{
  "model": "self-supervised image encoder",
  "translate": 0.12,
  "cutout": 0.25,
  "depths": [3, 3, 3],
  "one_sided": false,
  "max_steps": 9400
}
Rows from block 5 of a small self-supervised image encoder, named by matrix and row number. Rows with one number belong to one channel. Each number is 50 + 10 x the weight over its row's rms, rounded and kept within 0 to 99. All counts start at 0.
After each channel's rows are labels from the 100 images, of 14976, where the channel reaches its highest value: "top examples" is what is common among them; "patch colour" is the nearest of a few named colours to the mean colour under the peak. Only what is clearly more common there than usual is listed. The data: microscope photos of single blood and bone marrow cells.
# convs1: 3x3 conv (model.blocks.5.convs.1.weight, 96x96x3x3, each kernel summed), inputs 0-95
# convs2: expand pointwise conv (model.blocks.5.convs.2.weight, 384x96x1x1, transposed), outputs 0-127

convs1.58:55 42 42 61 44 45 44 45 48 46 50 53 69 51 64 40 52 56 29 51 58 52 48 45 42 52 45 52 42 62 41 40 65 53 65 49 52 36 66 56 60 69 54 63 40 55 46 34 49 36 63 28 69 58 44 61 46 39 63 56 71 59 45 44 48 59 57 60 43 42 49 60 53 43 43 40 48 61 44 48 64 33 40 64 57 51 47 35 36 30 45 38 54 47 68 41
convs2.58:26 53 68 42 49 49 51 44 50 28 50 60 55 25 40 63 37 49 50 52 51 47 58 46 61 32 51 44 49 50 50 50 56 39 48 52 57 37 75 55 46 65 77 49 52 74 51 45 48 39 33 51 34 56 50 46 51 36 47 58 43 46 46 51 35 46 55 51 42 58 53 46 50 50 47 52 41 48 40 53 56 34 54 48 53 43 47 40 52 67 54 51 51 65 50 59 51 43 51 66 44 36 50 48 60 49 78 53 50 49 40 52 52 82 72 61 57 44 51 56 52 53 36 55 48 47 69 51
top examples: smear: peripheral blood; cell type: segmented neutrophil
patch colour: purple; blue

convs1.90:41 61 49 38 52 33 41 38 59 51 46 53 59 49 48 37 50 44 52 47 38 71 81 49 54 57 44 54 45 38 44 66 57 47 42 35 52 50 42 55 52 36 50 60 48 50 66 66 49 40 38 53 46 28 46 48 44 55 50 55 70 48 35 51 61 69 50 68 54 55 45 59 39 47 28 47 47 43 46 44 53 57 54 54 57 64 78 57 48 31 62 53 54 50 41 56
convs2.90:48 54 50 33 49 50 51 33 50 45 51 50 46 53 53 51 42 50 50 40 72 61 57 49 50 31 48 49 41 52 49 49 47 40 52 68 50 44 41 49 50 35 46 51 51 49 50 72 49 58 67 39 54 53 49 39 55 61 42 50 25 52 45 48 50 56 47 49 56 46 80 39 57 67 30 50 49 47 61 47 50 47 53 57 46 49 49 53 28 41 49 52 51 53 49 60 63 49 60 51 52 66 58 47 52 45 49 48 57 99 51 35 52 53 50 41 50 50 51 51 50 50 58 50 54 46 53 88
top examples: cell type: erythroblast
patch colour: purple

convs1.85:70 46 54 85 74 55 43 32 47 57 69 40 58 73 40 48 32 55 50 40 49 57 53 56 40 37 51 55 42 41 64 50 48 37 41 50 50 49 47 47 64 62 69 56 57 45 52 44 54 55 58 56 61 46 42 42 44 40 49 53 54 45 52 63 48 66 52 69 56 47 53 57 55 30 54 40 54 58 57 46 40 60 50 52 54 38 63 56 53 32 55 41 48 55 39 37
convs2.85:60 50 52 50 50 47 34 53 47 30 52 55 34 99 56 48 48 50 50 50 44 41 47 51 53 49 47 48 48 54 32 47 63 53 61 63 71 54 24 47 46 55 54 53 65 49 48 50 51 52 75 55 52 62 57 39 69 39 57 45 39 44 48 52 55 44 48 64 50 51 47 57 35 49 27 50 51 50 49 52 48 53 50 50 52 75 50 49 61 51 45 51 49 54 42 50 51 51 53 51 51 53 48 66 56 52 47 48 50 51 44 50 46 51 41 55 52 51 60 51 48 41 50 87 51 57 43 51
top examples: cell type: erythroblast
patch colour: purple

convs1.48:38 36 48 82 65 45 53 49 49 68 57 43 46 65 73 30 37 69 47 40 72 62 49 53 65 49 40 50 49 41 62 61 52 50 41 45 55 42 56 47 36 62 59 68 51 49 43 40 62 50 56 33 28 53 40 48 48 43 56 48 46 50 44 52 40 56 43 56 44 32 49 55 42 51 32 31 53 57 59 54 55 54 52 49 45 67 57 55 52 48 56 50 44 47 54 60
convs2.48:54 44 20 37 50 39 50 50 54 48 51 46 47 54 54 42 48 44 47 55 49 51 50 50 43 17 23 62 48 40 37 37 52 50 62 47 52 44 51 44 55 53 60 51 50 54 26 50 62 52 77 51 49 59 47 46 54 50 50 61 81 68 50 50 58 51 57 54 42 50 97 48 17 49 51 54 59 52 33 58 51 52 32 50 52 43 49 48 46 62 41 58 52 44 38 41 56 60 60 52 47 32 52 40 52 47 52 56 40 50 50 50 50 36 45 58 45 58 45 52 45 49 47 50 50 56 49 59
top examples: cell type: erythroblast
patch colour: purple

convs1.89:50 67 38 50 63 41 45 49 72 63 40 40 50 56 68 50 69 48 55 50 51 54 41 46 54 61 49 49 44 56 52 40 58 49 47 44 40 62 35 56 51 60 36 37 42 55 55 46 40 76 61 33 53 36 28 50 54 48 68 40 52 46 55 51 39 39 39 46 48 22 52 34 42 47 50 60 45 40 48 46 53 44 38 51 63 34 61 56 46 56 45 57 57 34 67 54
convs2.89:41 60 50 47 56 50 52 50 42 53 42 50 38 47 54 50 49 31 47 57 46 47 37 25 50 51 47 50 49 51 91 49 44 50 47 49 47 34 51 51 45 58 52 38 54 49 51 52 55 52 50 53 51 54 49 47 28 34 44 39 47 63 49 46 50 58 57 53 48 50 29 42 52 41 50 43 47 59 57 50 51 49 49 71 49 47 61 46 54 49 50 50 47 51 53 54 51 43 51 52 46 50 31 40 42 47 35 49 31 55 68 50 42 46 55 48 46 50 49 31 46 47 50 49 40 50 40 48
top examples: smear: peripheral blood
patch colour: purple; blue

convs1.71:53 56 54 65 55 43 54 67 46 52 51 50 39 47 69 52 40 51 39 49 62 29 77 74 54 52 47 44 58 40 60 59 45 50 35 46 50 46 49 33 41 47 42 40 58 52 38 50 47 52 40 49 51 50 71 54 44 45 45 50 53 49 59 58 43 69 43 49 57 50 75 56 46 39 48 60 52 49 49 41 58 58 53 56 52 51 48 52 47 33 60 48 51 54 08 62
convs2.71:54 62 52 50 48 47 35 19 51 49 54 46 63 46 59 43 61 52 62 50 48 52 48 36 51 50 53 49 45 49 49 52 46 56 50 37 51 39 50 54 61 50 48 49 49 48 49 39 64 59 47 50 52 56 45 52 50 52 44 48 51 60 43 51 51 50 36 52 43 50 49 57 48 49 47 63 51 55 60 50 36 50 46 49 57 56 58 53 46 54 50 50 56 53 50 61 49 45 66 47 50 47 50 54 50 41 57 61 47 51 48 55 50 26 48 45 93 54 48 50 52 48 52 53 54 53 49 51
top examples: cell type: lymphocyte; smear: peripheral blood
patch colour: purple; blue

convs1.4:58 44 50 58 52 47 46 51 53 45 39 48 46 52 55 42 49 50 44 49 50 50 44 54 48 63 45 64 42 70 49 59 78 50 45 65 41 43 88 51 56 50 39 59 43 59 46 25 62 50 73 58 51 77 50 55 58 37 68 52 49 48 49 51 60 51 51 60 55 51 46 43 42 53 43 39 55 45 51 34 56 62 58 48 45 40 53 37 58 42 52 65 67 59 65 53
convs2.4:54 71 46 48 47 51 50 50 49 55 35 52 50 43 57 41 40 00 62 48 50 43 50 53 49 59 28 54 40 38 40 49 52 54 53 50 47 40 43 55 45 55 51 58 58 46 54 47 59 48 50 55 37 49 51 56 48 49 22 48 50 50 53 58 47 43 45 43 56 59 54 50 61 51 50 56 51 41 43 49 64 45 54 67 54 50 50 51 50 49 47 47 50 40 35 50 44 52 50 52 39 32 50 58 50 50 46 41 44 72 51 48 45 19 13 46 49 47 61 50 50 44 28 48 62 43 46 46
top examples: cell type: segmented neutrophil; smear: peripheral blood
patch colour: purple; blue

convs1.56:56 50 44 53 50 50 54 52 54 50 46 53 54 50 49 49 07 49 45 24 44 53 63 51 43 48 53 44 59 40 52 57 48 58 51 49 47 46 52 43 58 49 53 59 60 45 69 48 48 53 49 45 67 43 44 54 58 48 55 50 65 50 50 55 51 55 53 52 90 53 40 41 32 50 42 49 59 57 31 52 43 60 52 54 58 47 50 18 49 23 49 53 52 53 41 49
convs2.56:46 99 49 49 50 51 52 51 52 62 52 57 48 52 50 73 48 43 51 53 50 73 60 49 69 36 51 42 37 48 52 47 52 43 35 50 50 51 25 50 41 52 47 40 48 50 42 61 49 43 58 50 50 50 52 46 51 49 51 56 50 45 51 54 43 51 58 49 39 50 55 49 49 50 49 43 47 63 56 56 50 56 53 50 42 51 31 59 55 50 47 87 56 51 50 50 51 49 63 52 48 51 52 50 48 50 50 52 48 60 50 59 57 49 68 72 50 57 50 56 63 50 51 49 58 44 50 53
top examples: cell type: erythroblast
patch colour: purple

convs1.36:51 34 47 54 54 51 41 53 53 47 58 49 42 53 48 49 50 60 49 68 48 46 48 45 62 44 37 48 44 54 44 40 67 62 43 39 38 57 49 81 53 57 43 66 65 57 67 49 40 50 59 38 58 52 43 73 49 75 43 49 53 52 43 47 31 42 41 68 59 53 42 44 55 55 69 48 68 49 63 38 62 53 55 62 60 74 50 46 62 53 58 47 50 52 60 35
convs2.36:50 50 49 47 45 51 52 56 25 46 49 50 50 53 50 35 43 61 45 51 52 70 43 49 61 63 49 52 49 54 41 50 42 51 50 53 25 42 40 50 50 57 50 56 60 65 62 68 70 47 99 38 49 50 32 49 58 44 50 56 51 48 55 50 45 39 42 50 50 51 47 50 48 50 46 53 68 43 50 35 49 54 50 52 55 53 44 44 45 61 49 50 50 54 39 50 49 60 50 61 45 54 54 44 60 46 50 50 39 58 50 52 52 41 50 44 55 50 66 45 50 50 51 49 49 51 42 45
top examples: cell type: erythroblast
patch colour: purple

convs1.8:39 75 51 44 46 44 48 46 37 44 50 53 33 38 55 66 55 58 51 60 51 38 40 44 54 56 44 49 45 40 51 53 62 56 46 41 41 69 38 45 53 53 42 63 62 43 82 50 64 49 52 38 46 43 47 54 56 32 52 35 45 63 59 61 33 42 42 45 55 50 52 51 62 35 23 63 45 48 48 62 44 56 60 50 55 59 45 45 27 54 54 61 33 50 40 49
convs2.8:49 48 72 59 58 45 44 59 59 65 52 38 47 54 49 48 47 66 46 50 50 42 57 53 49 51 28 54 49 53 59 49 49 49 51 51 50 58 52 51 40 46 51 49 50 60 64 49 49 52 51 17 51 45 57 50 50 64 48 45 63 44 41 49 55 36 45 52 52 53 50 56 56 51 72 45 50 47 49 52 43 41 42 38 64 40 48 64 51 71 44 50 52 39 48 50 50 65 49 69 50 47 29 53 50 42 51 41 44 48 43 91 50 59 49 59 44 50 50 47 50 53 21 61 53 49 42 56
top examples: cell type: segmented neutrophil; smear: peripheral blood
patch colour: purple

convs1.64:53 46 37 48 57 33 44 44 38 53 43 53 51 42 59 37 47 50 36 36 62 61 44 41 49 34 64 53 47 44 39 67 55 48 20 79 55 60 63 55 57 45 51 49 60 63 49 41 46 52 58 66 44 60 49 67 51 38 48 53 51 47 28 57 41 68 58 58 55 66 65 70 53 64 51 42 37 47 50 40 43 38 49 34 44 53 54 49 49 60 64 53 53 45 53 42
convs2.64:37 46 49 51 51 42 49 44 52 44 50 49 50 49 45 37 49 60 59 41 48 55 51 62 75 26 57 49 50 51 48 50 52 52 50 39 47 41 53 47 65 46 49 49 54 52 53 51 53 49 55 50 55 51 55 49 52 46 62 50 47 48 50 62 63 24 50 56 71 82 14 50 46 53 53 22 55 50 31 52 59 42 41 52 28 47 68 60 50 48 51 21 44 99 53 62 63 58 65 54 52 41 51 49 49 30 45 44 58 50 48 52 48 52 55 50 48 66 50 46 49 42 50 51 51 51 55 50
top examples: cell type: lymphocyte
patch colour: blue; purple