config.yaml
method: "byol"
stem: "single"
precondition_frequency: 20
Rows from block 5 of a small self-supervised image encoder, named by matrix and row number. Rows with one number belong to one channel. Each number is 128 + 24 x the weight over its row's rms, rounded and kept within 0 to 255. All counts start at 0. Numbers have three digits each.
After each channel's rows are labels from the 100 images, of 14976, where the channel reaches its highest value: "colour at peak" is the nearest of a few named colours to the mean colour under the peak. Only what is clearly more common there than usual is listed. The data: microscope photos of single blood and bone marrow cells. In brackets: how many of the 100.
# convs1: 3x3 conv (model.blocks.5.convs.1.weight, 96x96x3x3, each kernel summed), inputs 0-95
# convs2: expand pointwise conv (model.blocks.5.convs.2.weight, 384x96x1x1, transposed), outputs 0-127

convs1.86:084111125146124111121095118164108115121103131104156136134108147171111089126165183162089142135100133102135142103095148080191087126122142142124158141120121135117129131116126104112108144110140187118093118153146146135061126135108092143100096154146096144128113101158125134129111135119114106132
convs2.86:128129127132108122126126126086135157130124127136118157133202112129124131096127122127130185194129127136127141124131158136127139045132155134139124121126126128128100083128123121127130131114121094161128128117132108123130109074131255117121090118103132129125127128101122140116124138123138128126126133134136125130051131126132133129174127099216127141159118126129128136122130136137140113204165
colour at peak: blue (41); purple (41)

convs1.66:115121147109125155093152131153134123153087093105118118104136121070132107098119137143131117103124142097147122136107126140120111123141147120155090158139129112090129099129104138122154115136121110032137162153136138121121110127220155114138119132102130127132147134134071101096110131138122088132
convs2.66:130134174133123154143134229114119128150172133130150131130128131128154127130119128151125100124149067204152115091146122116134080140140128098133129134127113127141128126151143131118138129126130125128123163144161132128111085123122118128142130100142116141110149150110059118100108133137127163127113121125116128151171141135128155113129122128129115129133152129154096132157133121087125114121147
colour at peak: white (66)

convs1.70:181134119199165116157125159125191146121148112116082118142087112144158110142122115125113132126104130123105130159129094096141156104111144116093109121106119130181092141144104122143121150112125121116145102088092112130118149111152144113148110137116136115139115098119151111077129115083114108075
convs2.70:127131093104132121141135128141135126115170107181145119118139097095126135134123138129155134130129134129211182133123145110106160134197144126107140101126145133171118122127126132132129124129129129152129237118127070145110094127143128130126125130129129121127123133128104175104123131129133114129130127109124134163130090128131147173127129104110131150140108130123128141106130153126128172129116
colour at peak: blue (55)

convs1.40:125132160145151117100192122166087141080155099161135184094133124129119127084148117116132135098111089141107119133171093096140127111127126155119093065094138154144141110118169144142133134081160128153148109181129138135110129119133109087120142127159121118108137127121095127131145145129121129120
convs2.40:126123151144109163129135121051118145112133125162114151127111117147126104096052017142132137130105126155119133110120132132085152122093140157128120133120123098126160126143122126137135128128120140080060120168139136130112133124108126128136091103095145111139112126082127123128126133130153144130165156125122143154139121133128130106124143127129127101123114051124126114124128136128125160132127
colour at peak: pink (54)

convs1.32:144134121139123167123112100108111133093110116167119087137140138071124126113126146114098182101166111158130155130114136142111116111146124109072129083107167108134108133152128104105062147115131121151108150130090155157147110116170107120153145137141167159094136150089114150093134099129145128106
convs2.32:134141099078103137125138147155128130145127101156136199126208125123135132143131222187110135127125128108127129122148112128123185136157130150127163120205133130188125132138106110097072115094124092159122124097110147130122122089112123122138132149026154163123112114143168117133120153103129119130176146110123140117145116130149124200125127141126128123126099120141130127106124141128137127117122
colour at peak: white (59)

convs1.52:118145124125160108127199129134125115141121098157170127101205144083119156111127121137138128124145114119123115131112133148108123115135185108158107136106135119127098117149233140108124131097117145122108123108132082136115167126146134122111110138106114153119142096137138116091137157129098135117
convs2.52:112135129196095133127110208114138126128177128127128112135137105127132127117121164060127137132192132128112128116129127128157128128127121153114128162134143128125131122183096136138110128129130127132125000125137127133129129102134134127129108128130124131115126111134146140078123125090141214130187130132125206146091150130121114128129129127131141134156110128129125128123159124138117147135128
colour at peak: white (78)

convs1.62:117137104135146119089162160151121108150150141075140126167113155128119146113193169120141070108111139141133170119140119118128102119155139186115108151103103145143175102141099121151117140114120125097103093147140120114074094118138144110137132126141127129124133165150133084147124144097154097100
convs2.62:114151122123128140136118119124119130163141127134143127126145127115127136134129127126138128255130126160145158140134125105128128120140125118127128134131129128111112121132129131150122128131128127129131133107133123129127127144123126128126139127216116174121132133128144131126121149128087124115132182127126133130129096127135141212117126132125119127143126135125130128128163153128114132124137
colour at peak: purple (69)

convs1.10:087126131114105123138132125160106123133140107166119126149115134117124146151167102156199143124152092116156136113102109121139113117119136139080142153113114130167081141134126133137119110145168146059113135122123058121102141137141116118187101147143095153143158130079118103096141130139154118130
convs2.10:128091139147150150131129129127197109085076124127113089127133127104132172054115145175112084128132125110131126146164093128127086126000110150208128124136124119134114120165068130135134126159159127145089154147142129126114150117134124098142118125129128123124129152177042125127117123154158114123187116105122127105129126147133125129131133126127129093139110128135094144130141134126128147153125
colour at peak: white (52)

convs1.16:146128142127122090136129128145116116134146176139124110112092120162166115128116121076136091137121124126102091126167092123105119140119189144116095132125184120137169139105099118148108122119204139108131135156131126081124158097127145122138117121124169130084126121100096134114126183129103114098
convs2.16:126129122120105152123105128127131139139128045079177124109132133096138135120126118120144147127108141128130121128141124117137135100129128104096139139113137153117125123122127118136093184160127135134141120119096112110126130123099128131058121118138129147126128088127147138092106124114139123133221079119156128091182122088122122129131131129130144120132134153143121080130166127082130116129134
colour at peak: purple (76)

convs1.43:086107124130144102115175137177132127118120139139142164096175118117123145135141124121100107112157161176138129125135096108128128111133108066108133146134119083140143130111145138100134118150142107106154107173125073128121100134117116127201162113153115146149122103094074128123155140149104148104
convs2.43:144131128094143116148082137119196126122161105154130128130137122135095089131141123103133115129199128123148114114131128125129111059125087133212122158145131148128129131170126126131135136124127108129123130049152158106145135098120113116129135127245127127132121061126145128122118126193132150118147095139114127124106138115101141205126131091136097123134128107188141119138128105149142116125138
colour at peak: white (81)

convs1.84:129116107131192116130133134097118100117098085136129101159165122129157135141144131141138141122112134137121103159141074141119153136152127101136149126125158099118081115136120100114110115110128151126169115095125123129164124122109086135140170129073132122160136097152125138078154163106172094192
convs2.84:134130125123128122157130129127094106129172078127126122158130163127125115127148120103128135121127172159125179138168117134129117068126129156121127156110080130133173135109177131124143125129129114113135109127145130129143115128129127089122128121132132079133129134127148127111137127140117126124111123155116130126119126118255156140111110124115151149135115165178205071147133137077133118069120
colour at peak: purple (43); blue (36)

convs1.1:174127126126113138128117160148130087140112143126115104130111116140180131138153129106127127105170155147122117169125103116159138123098123108169138140164123130124145113128116172102150116106123138097101153121181086144135141121098137114128104125097138122234118091130114156077114122110115131140
convs2.1:115128075158089121127171128090126223159125128122120131127122137232255131111099111151128145146122130116129126113100123128128120129131158128128127131124130129128161131129147093129084130130102119068132106098117151122128125118161177110118131122127132118126125153127153182132126108127117152113139126135130120109069128127173128104129136131120128125147130128128126127111129099130131160128129
colour at peak: blue (46)

convs1.13:147096122159096110103079112103128145127152197126109133111119124138144100137126093137122095137147095200152167133154119134140135115124136110092143138110150134115114129141126147112122153096114098076163125105146138110127126119130093164122178104159174126114143151100134128184091118144112130128
convs2.13:133133098112122120134109126099128130130121112125149132125164138083135125086151140128135129126130109126141124145116063131128199120124173123114163174147121118130128119119131133140112115126139127130139154122084128097136122117123128115128018139149074114138128117139119144124120173129137111128122139113127134118127125119129130125193131126114111155118132097104130179084129090136123039141119
colour at peak: purple (58); blue (29)

convs1.15:133080156146147075106117109157147167137124141137152130091109134148126131092133143091125067134123125090120165155141137129137122138102086149124122144170149147127090138127097095152139136123145094104114082118141116137116109144105163080121108130095107132118148076071090125115118134142103147117
convs2.15:125097129130117122112128126122131113144099152123113118150128147101111148147086120122123159124134114129125128131131106121136128127068123084102138121139116058175121122130118116176127125149146135127125075114146164110009165066126139139088134129126124146149129127143151146126130128140129126125118127123135136129092126206106132129129099132114123160105119129122120144170111140124148121114129
colour at peak: black (55); blue (38)

convs1.95:131111149135136109127147093138126126127159119187109129126121110077138123164134161086129102130139146136136163124116098112096130094124127147125128099100128159124093119121091159139080102238124165078161139123113138137108110126107137133151146152148132141103120120146139130137128147144161108145
convs2.95:115140051134122152110110143129167118127144134089129130133129135126055160138128122103130133147160128089205133084112128126134149139130122128132131123098150126130108125112126110127136132117129118192085116112127138103088132110066110134202127132126116142139128148233124128125120120159129172129210131127129139118148127132130121168131128132126127134137151129139125157127076169131124200119131
colour at peak: pink (47)

convs1.83:141113103124134087144102114154112140125106096102123141104069147173124101146191151137121079093133138118109137130117066116098124135119157099139095136140143180129144159120100131160106151093145134131178130142142116142136136144098134121159130101100138131141117178104110144135139102169130157124
convs2.83:104193107154141127115173123086128128128124141133082125073151109117130159112135133132128158124097122128118115124118123102121109097129133161112123117104155133118126109112156125129112101138108111132141130079134114127117133057096137118130104127127124122134169133131125111130131129096132130125126128129128099127130129108143131138159131183064141098135122129146113117065107121145136129142128
colour at peak: white (54)

convs1.76:099108127107112135129126115129133144077144112168118145131127145102116137115166138132120140126119162132140127138151139182180140135165125137138138079195131141128176108154172142131145143153107147124134123183133163149113112118148135119136138159175125132162100125138138153097118154124104198161
convs2.76:129121114137116126118127133080123130117116139129127102125117123129128130128173120082119149166135139144138146128121087177129125131131129128128088128134103138144125138135124139114124128120139117128128127138112125124127114114126119108120121129035128137132126089096103129125129094145121128158144104174186121127139134037121127163112116116136104128180123125129122127130127128122129131000115
colour at peak: purple (71)

convs1.61:116129102123115140179139149102161122123098119124143104162058137150127144118102149120111158165124160147138125154115106121138111138131146114110161128163133110108115108142117150114152102103136119103126097134138115077109158144129207108151144101112179122140146133124146080139120161102160105084
convs2.61:133154137113134133128128134157099124143075164136129134146128130131159135110113157127157104018127110146130107056107139128115149147087119111126133127137146078128123142123129133142106122132126088133123149136073114070131106128133140129134135087119094150128194134109174162172155131127116147130129134150109128160063154129132116129134133119165131132125125134124126120128184128154130136159140
colour at peak: purple (64)

convs1.73:177152157103155113116143127141127116111163135112083130122095113144087082116125087140170126107129096110098156125125098111175139116138134129174141143129105116156120120127119135143084128120120106018106144130108141157129143151107129132160128152124120078129133101109128120127103113146133124128
convs2.73:125120137149131137130129095137104126125127121138127131123123122118132146119127112129112125122133126191166115206130127102114126130145128117145133111125126126125128139102087146042133167123132119119133134232122128117141144123127112147124168112126082137086125135124250126110128136219175228125122129137053117128110129108137194085126154138131121085111150107129095152141122105122105181151135
colour at peak: white (58)

convs1.37:140134112107139120108116126144136109114148147105134140125155121168153083136170114150165104135112159117122137164117146159142087122057113160133128096088167132089090122143104148145149117111083143129126163120113116106106120118155160105095107118151162127134121147132068123141113127139100164078
convs2.37:120124127132128126142094155138148131175128139133145138158103127086124168127126116128134117136130093129073127128058120097130126126128134123097106148125129129125131123111113149124122201138118191127137105137233130131136123120131131129128066133118129125104094125125108105118129136123120131113164118130137166129161120110178158126128164150146124133126098116135126140127155137134126131100108
colour at peak: black (56); blue (39)

convs1.34:115146189155119091094133132167075112099149105104110135112124117108119141151121115133188118134129094122115125135136178118148159117140113136147143137139143126186140116153157137139135136115140112025093155125119122137135127108120145111166117076121116148144135105131108127110134100121148116143
convs2.34:136147115142137166201127143124128126112148121087086130139161130123129116179129129144128139128161108125137126157131128137136130081128103120137119132136119139164122138119134107144141112127139141109133144119135128126123192111130114132107111128134110128153120143142122126084124130189146138123125142127129149171137120156105191120131109116127120135111134134129120123113155140134122121125132
colour at peak: white (73)

convs1.5:145156125144135108094142123141127162092121111107133146132146169108141106122116148133099087114110094087142164136133140139133137111089159174137095149157123154076137116108083115181125143114121112134121103125139148129088079099117131130118137110142157148129124196117091093093135131147118166095
convs2.5:100074131105093100130121091131129059142127128123153176133115130129125130181126128108139163094131133142127117116128014106132125127195174134128129128125117094148098073094123134124097115123143109100131070107137124163129159167140128099111140102126117118130111125128119131109140105129137126109099127129124136113132131125126161129130138125122130117133128128120127126163132129103125131139074
colour at peak: black (45); blue (38)

convs1.51:196127101142118129124120154113092155080137118127151134138096121099142098132105144162128146110112124129115169149104135157107185128133119124160110101123116131112116101105139143112144134159108162103144121158170151142082124142096128122133106107141095098137125164106148142050136139148158152090
convs2.51:150158114085133104131170118129122255126121107134141132134129123151070148133139117129128072159144140133142099130150132162134129121117145119162144126118128129153128131118100171105128131091127117125139109129127129128125118136144130129181145100129091000136190135110116131154160117126124129126128097152135130126124150096095147135132142118129106115129125107129135103122114139131089125181157
colour at peak: black (48)

convs1.11:152135132177104141123117085160126145120133132105129161120157150131135091129120101126156196133072137086119103162116117123155053129119108100109153116155127114101127128126148112123111151121100109120139105134138136161187138117141151110136100084127123126099122138080140102154119122172133124098
convs2.11:128131127126123125127130118117142085129175125135158143111127127127138085121177117132127118124127128129135121117134147123122126108116137123127137128080113145158132129123133137127117127092130123130130111126124088151126123124130147121132124091131243209105175129132119108132102116127128090130122108100130123125128128146141117095134135128121126133144123146141075122131144135118082124137110
colour at peak: blue (49); purple (41)

convs1.50:109122116128121116070090087140112097146143198139096124135134138114135153141139090167134102145138090148128120118103107124175141135121163142116141123103094117122136150150126165116151146132141120135109130145142125075090109124101145158115147114099168129112115172143108072089138156137139083109
convs2.50:126125106077162126147136128091109034121122131131175125093127070146124129130143126132127128147102123114112141140120069119134131128129140131112127145092125121128127129112108138128133127127131072125124147126128128110129129165112128104126123129124127117136118124085128123127127121110128128128116128129135186201119124124129135163113125114108119127172133191121128126100132119106130116089137
colour at peak: white (73)

convs1.67:131191121124127150184135136113116105158135115140135168158116164136130116130172119103105100127126127128121130141155132123111104149139124134121109119136114161147169114122172127114079135154175171108095131096134115155123117104151206072114115097146116115127141134145131139110127145099130071121
convs2.67:153138129213127124133126114126151121127119129127127137123167135134111080106129128130128104105150127128141061135149126118110157105136119120179118121119130105128123076115129146143128130095147129135123149129129125087173120121115047111139127130167128130091096132117117135128137143134125131063133105088110128127120125111083130128129124152115168161142129127130094129136125144130131124100129
colour at peak: blue (55)

convs1.42:148121140137123133135180085114108115102127131167181138116207107072114149147116124138159179133166140145129133116100143125119145149188131107115110128117119087099098083165169130119114095122151141143141149162101119123165126108152100115111129111148105119148131106138130112140133121103135122134
convs2.42:115127098144090121101153126122125111132130122182133128138106129134139127119147131137141130129136121082132131130117127096130056140120107097131122122127110126131130125139123115149233119102097139119119128138129087147074122085130132129115126105133230132060131113156114099128124125089091128107118130096124110151123128131098124133117130119118128130107136118126161124125098122127108169153130
colour at peak: white (67)

convs1.82:126188099115138138154094120146111116075137093129112172132157154189135116152106120134148082094146154108128111158097149128103150117133121144129122132155128109066104116163102139152141098131104140113149123114133118141105112098155160139127133132181134138124130082139121181133144158114124113159
convs2.82:128125091144109128121130125112125136115197127127113128138169132143149158092117141121188120127131129125136159132133126210125134122141135091120128138112127126163208165129132120129116097133127139128117130101121138131129130124118106108147086122172123085137095131115111104127130176115122122130170116128140127085092095154198112070150133166112137127150119128137091128133127132125148127128116
colour at peak: black (50); blue (37)

convs1.44:120135154121137132112169139216092128139124129120103128133124108174138152120082121140128149113120158145141159145131118132147097141103134127131127136139101100155136145146109132124141130127133131123136101130157113140105118153130106174128145133140156105239136118108201145139110130131136104116
convs2.44:123075095193092129104130127134120089042121127127132119140081135206136130135118133128116120126000123080160129080140119091127125127123125118148125130115174128136132071138121118137134103137076117125158127119123127243109143133111119082131133087128102114093130140127128119131088105140153125126131124167126129077112129128132147090132158155113117085158121133069144123132128133170135121110145
colour at peak: blue (41); purple (41)

convs1.14:125165138157146124118142182101136113120133049118117126128167129139133129117140150101134111109124141142156181146107187147118159163096114143151134161117115134112119173114119123182123126169143112136129154129102113131106105108147149128109120144105105112152164124144155091109119130137171128186
convs2.14:126159133122126126107125147125117126116140112081092126106130124130123135093156145118141153130134113129114121121125183140123127040130061009160124116134116128121121172126127094071136114083126118090124128068147170128131129131171125137118111069129113121106131130124123135128126113128106120127129124126134126171127070087127107125163160112116137133127129131128151121126127116127128130100128
colour at peak: black (60)

convs1.22:125177156121121152129140105129157095145143129138130125116126170126147117101122104153134128109142098111143130146116194110113132118141143153142116131072105114114120154118104139116042121104127139122122156177099144126131134130150129151097124154110107133157136165132158162138143133085203097139
convs2.22:132126194126146127141129129126127146131111093117121126117127193126128130133133128123095127131113126195121137119130131144130130135118112172143090141130085094145162110146116091125127128134102125115120076121118116102128132098114188126125133158055144125126125184130107072078095130131150131113163123078120127111123121186101126108119091131181219123111078081129078132169137123088128128131050
colour at peak: black (99)

convs1.25:151147108150080112162086136093156117137123110082117139131105142109109112130065129134133157127110167149082139111113082163123144107114106139132146173130144130127121125094164142143112111134141125142134140133126111133107124133129119110096164140118133108136160140130194105064189113109147103138
convs2.25:126132125111109116123133110110156225102128148101128122137097126137130123097138127128151129125119118082116124123083109131124160129138141091114155137130131077130120131124136094155127222089111189124164132140119139115127130186134129176118164150129139131130129129132041130126117053119123127129052124080128168130169127117129116140123125137133140125124151122110139123145113110072101131059128
colour at peak: black (95)

convs1.65:093122151155071139077094115154127125142151118114130142115126097092122090152163159121118138148110114117142126156123172148103135135125165149133114145132143135114219158126121137154115143156119125132135102177148116114092131107125125129163159107141128103110157092124116077141138145091139158140
convs2.65:133106125129154125136160128055129105130093117121109145151125138115160071116202133147140177115129187128119112121097066109121127128116123125127107169131101201131131124120116141174131116126104143129095128118120131132106151081175177239126130137149117157125129124112138126110128127131129122127154107119139158120091177130135137131188104119111135126114108116138121134134126124119130112133156
colour at peak: black (69); blue (29)

convs1.63:156128121099126141101126165130157159143120179126140119122146106105164093119137141143142191151117155145202126119119107149154114126140127092169154117110129111139116111125139147093107149107149140101111119100171110134161133139143122144134116134133125131141093113158196121183142138133134073105
convs2.63:135132122129111117126132127128143113114122089120123123127124117118107125129126127128116127115124139139100133196136119138127126128128124129124125159128069118122130125120154084125116163132116138127128123131133130132141129142129117140108112141129128122118113128131168135127125078089131137128140142104097132146125126145103132151123111132146147128128129079131132134186130133094127082131143
colour at peak: blue (64)

convs1.55:143122118146107156102152137159136160136173154123132148142128122129169117154115174136135130126181128106141185173103153174154162111151126149143124138116125079137128181136133148146171110150094129127128121149124061121129120130158108144102146136107140134118133150120140120199115150142154134106
convs2.55:087129105147127140107124132128126098089130116112126104129213122129131095117142120126140099132122152117123128130150120110126045125133152134105088182134156124128118138123142131132124093119074057126131125149072119129112129126132135132132095133134125116111127130148126093124126129128126139150134125130135124126125134143128129122070129096117126128125128110123129127132103129118094129103118
colour at peak: black (74)

convs1.60:157135120142191104093130089079203123123143210137140135142092140130142143149111155127131096111122146126141122140135111111126133118118142117123111106136115133121117114137119152117125124131126102109106142119135131125075154123117125195094099134113171112111108182107125141174118115158144124111
convs2.60:128099130128128132122134132172128122149122126043212125133127135111131121102084126140126136124123123125128139132151089128136141084134128081125117120116119127134146144130103141081132161131131166123144146131127127194117139130126125119204132135136134212138131138063103126157133078119082105150147120123115129128175127129128139098123062126105143134142109203112122200094124136211126127131124
colour at peak: blue (55); purple (41)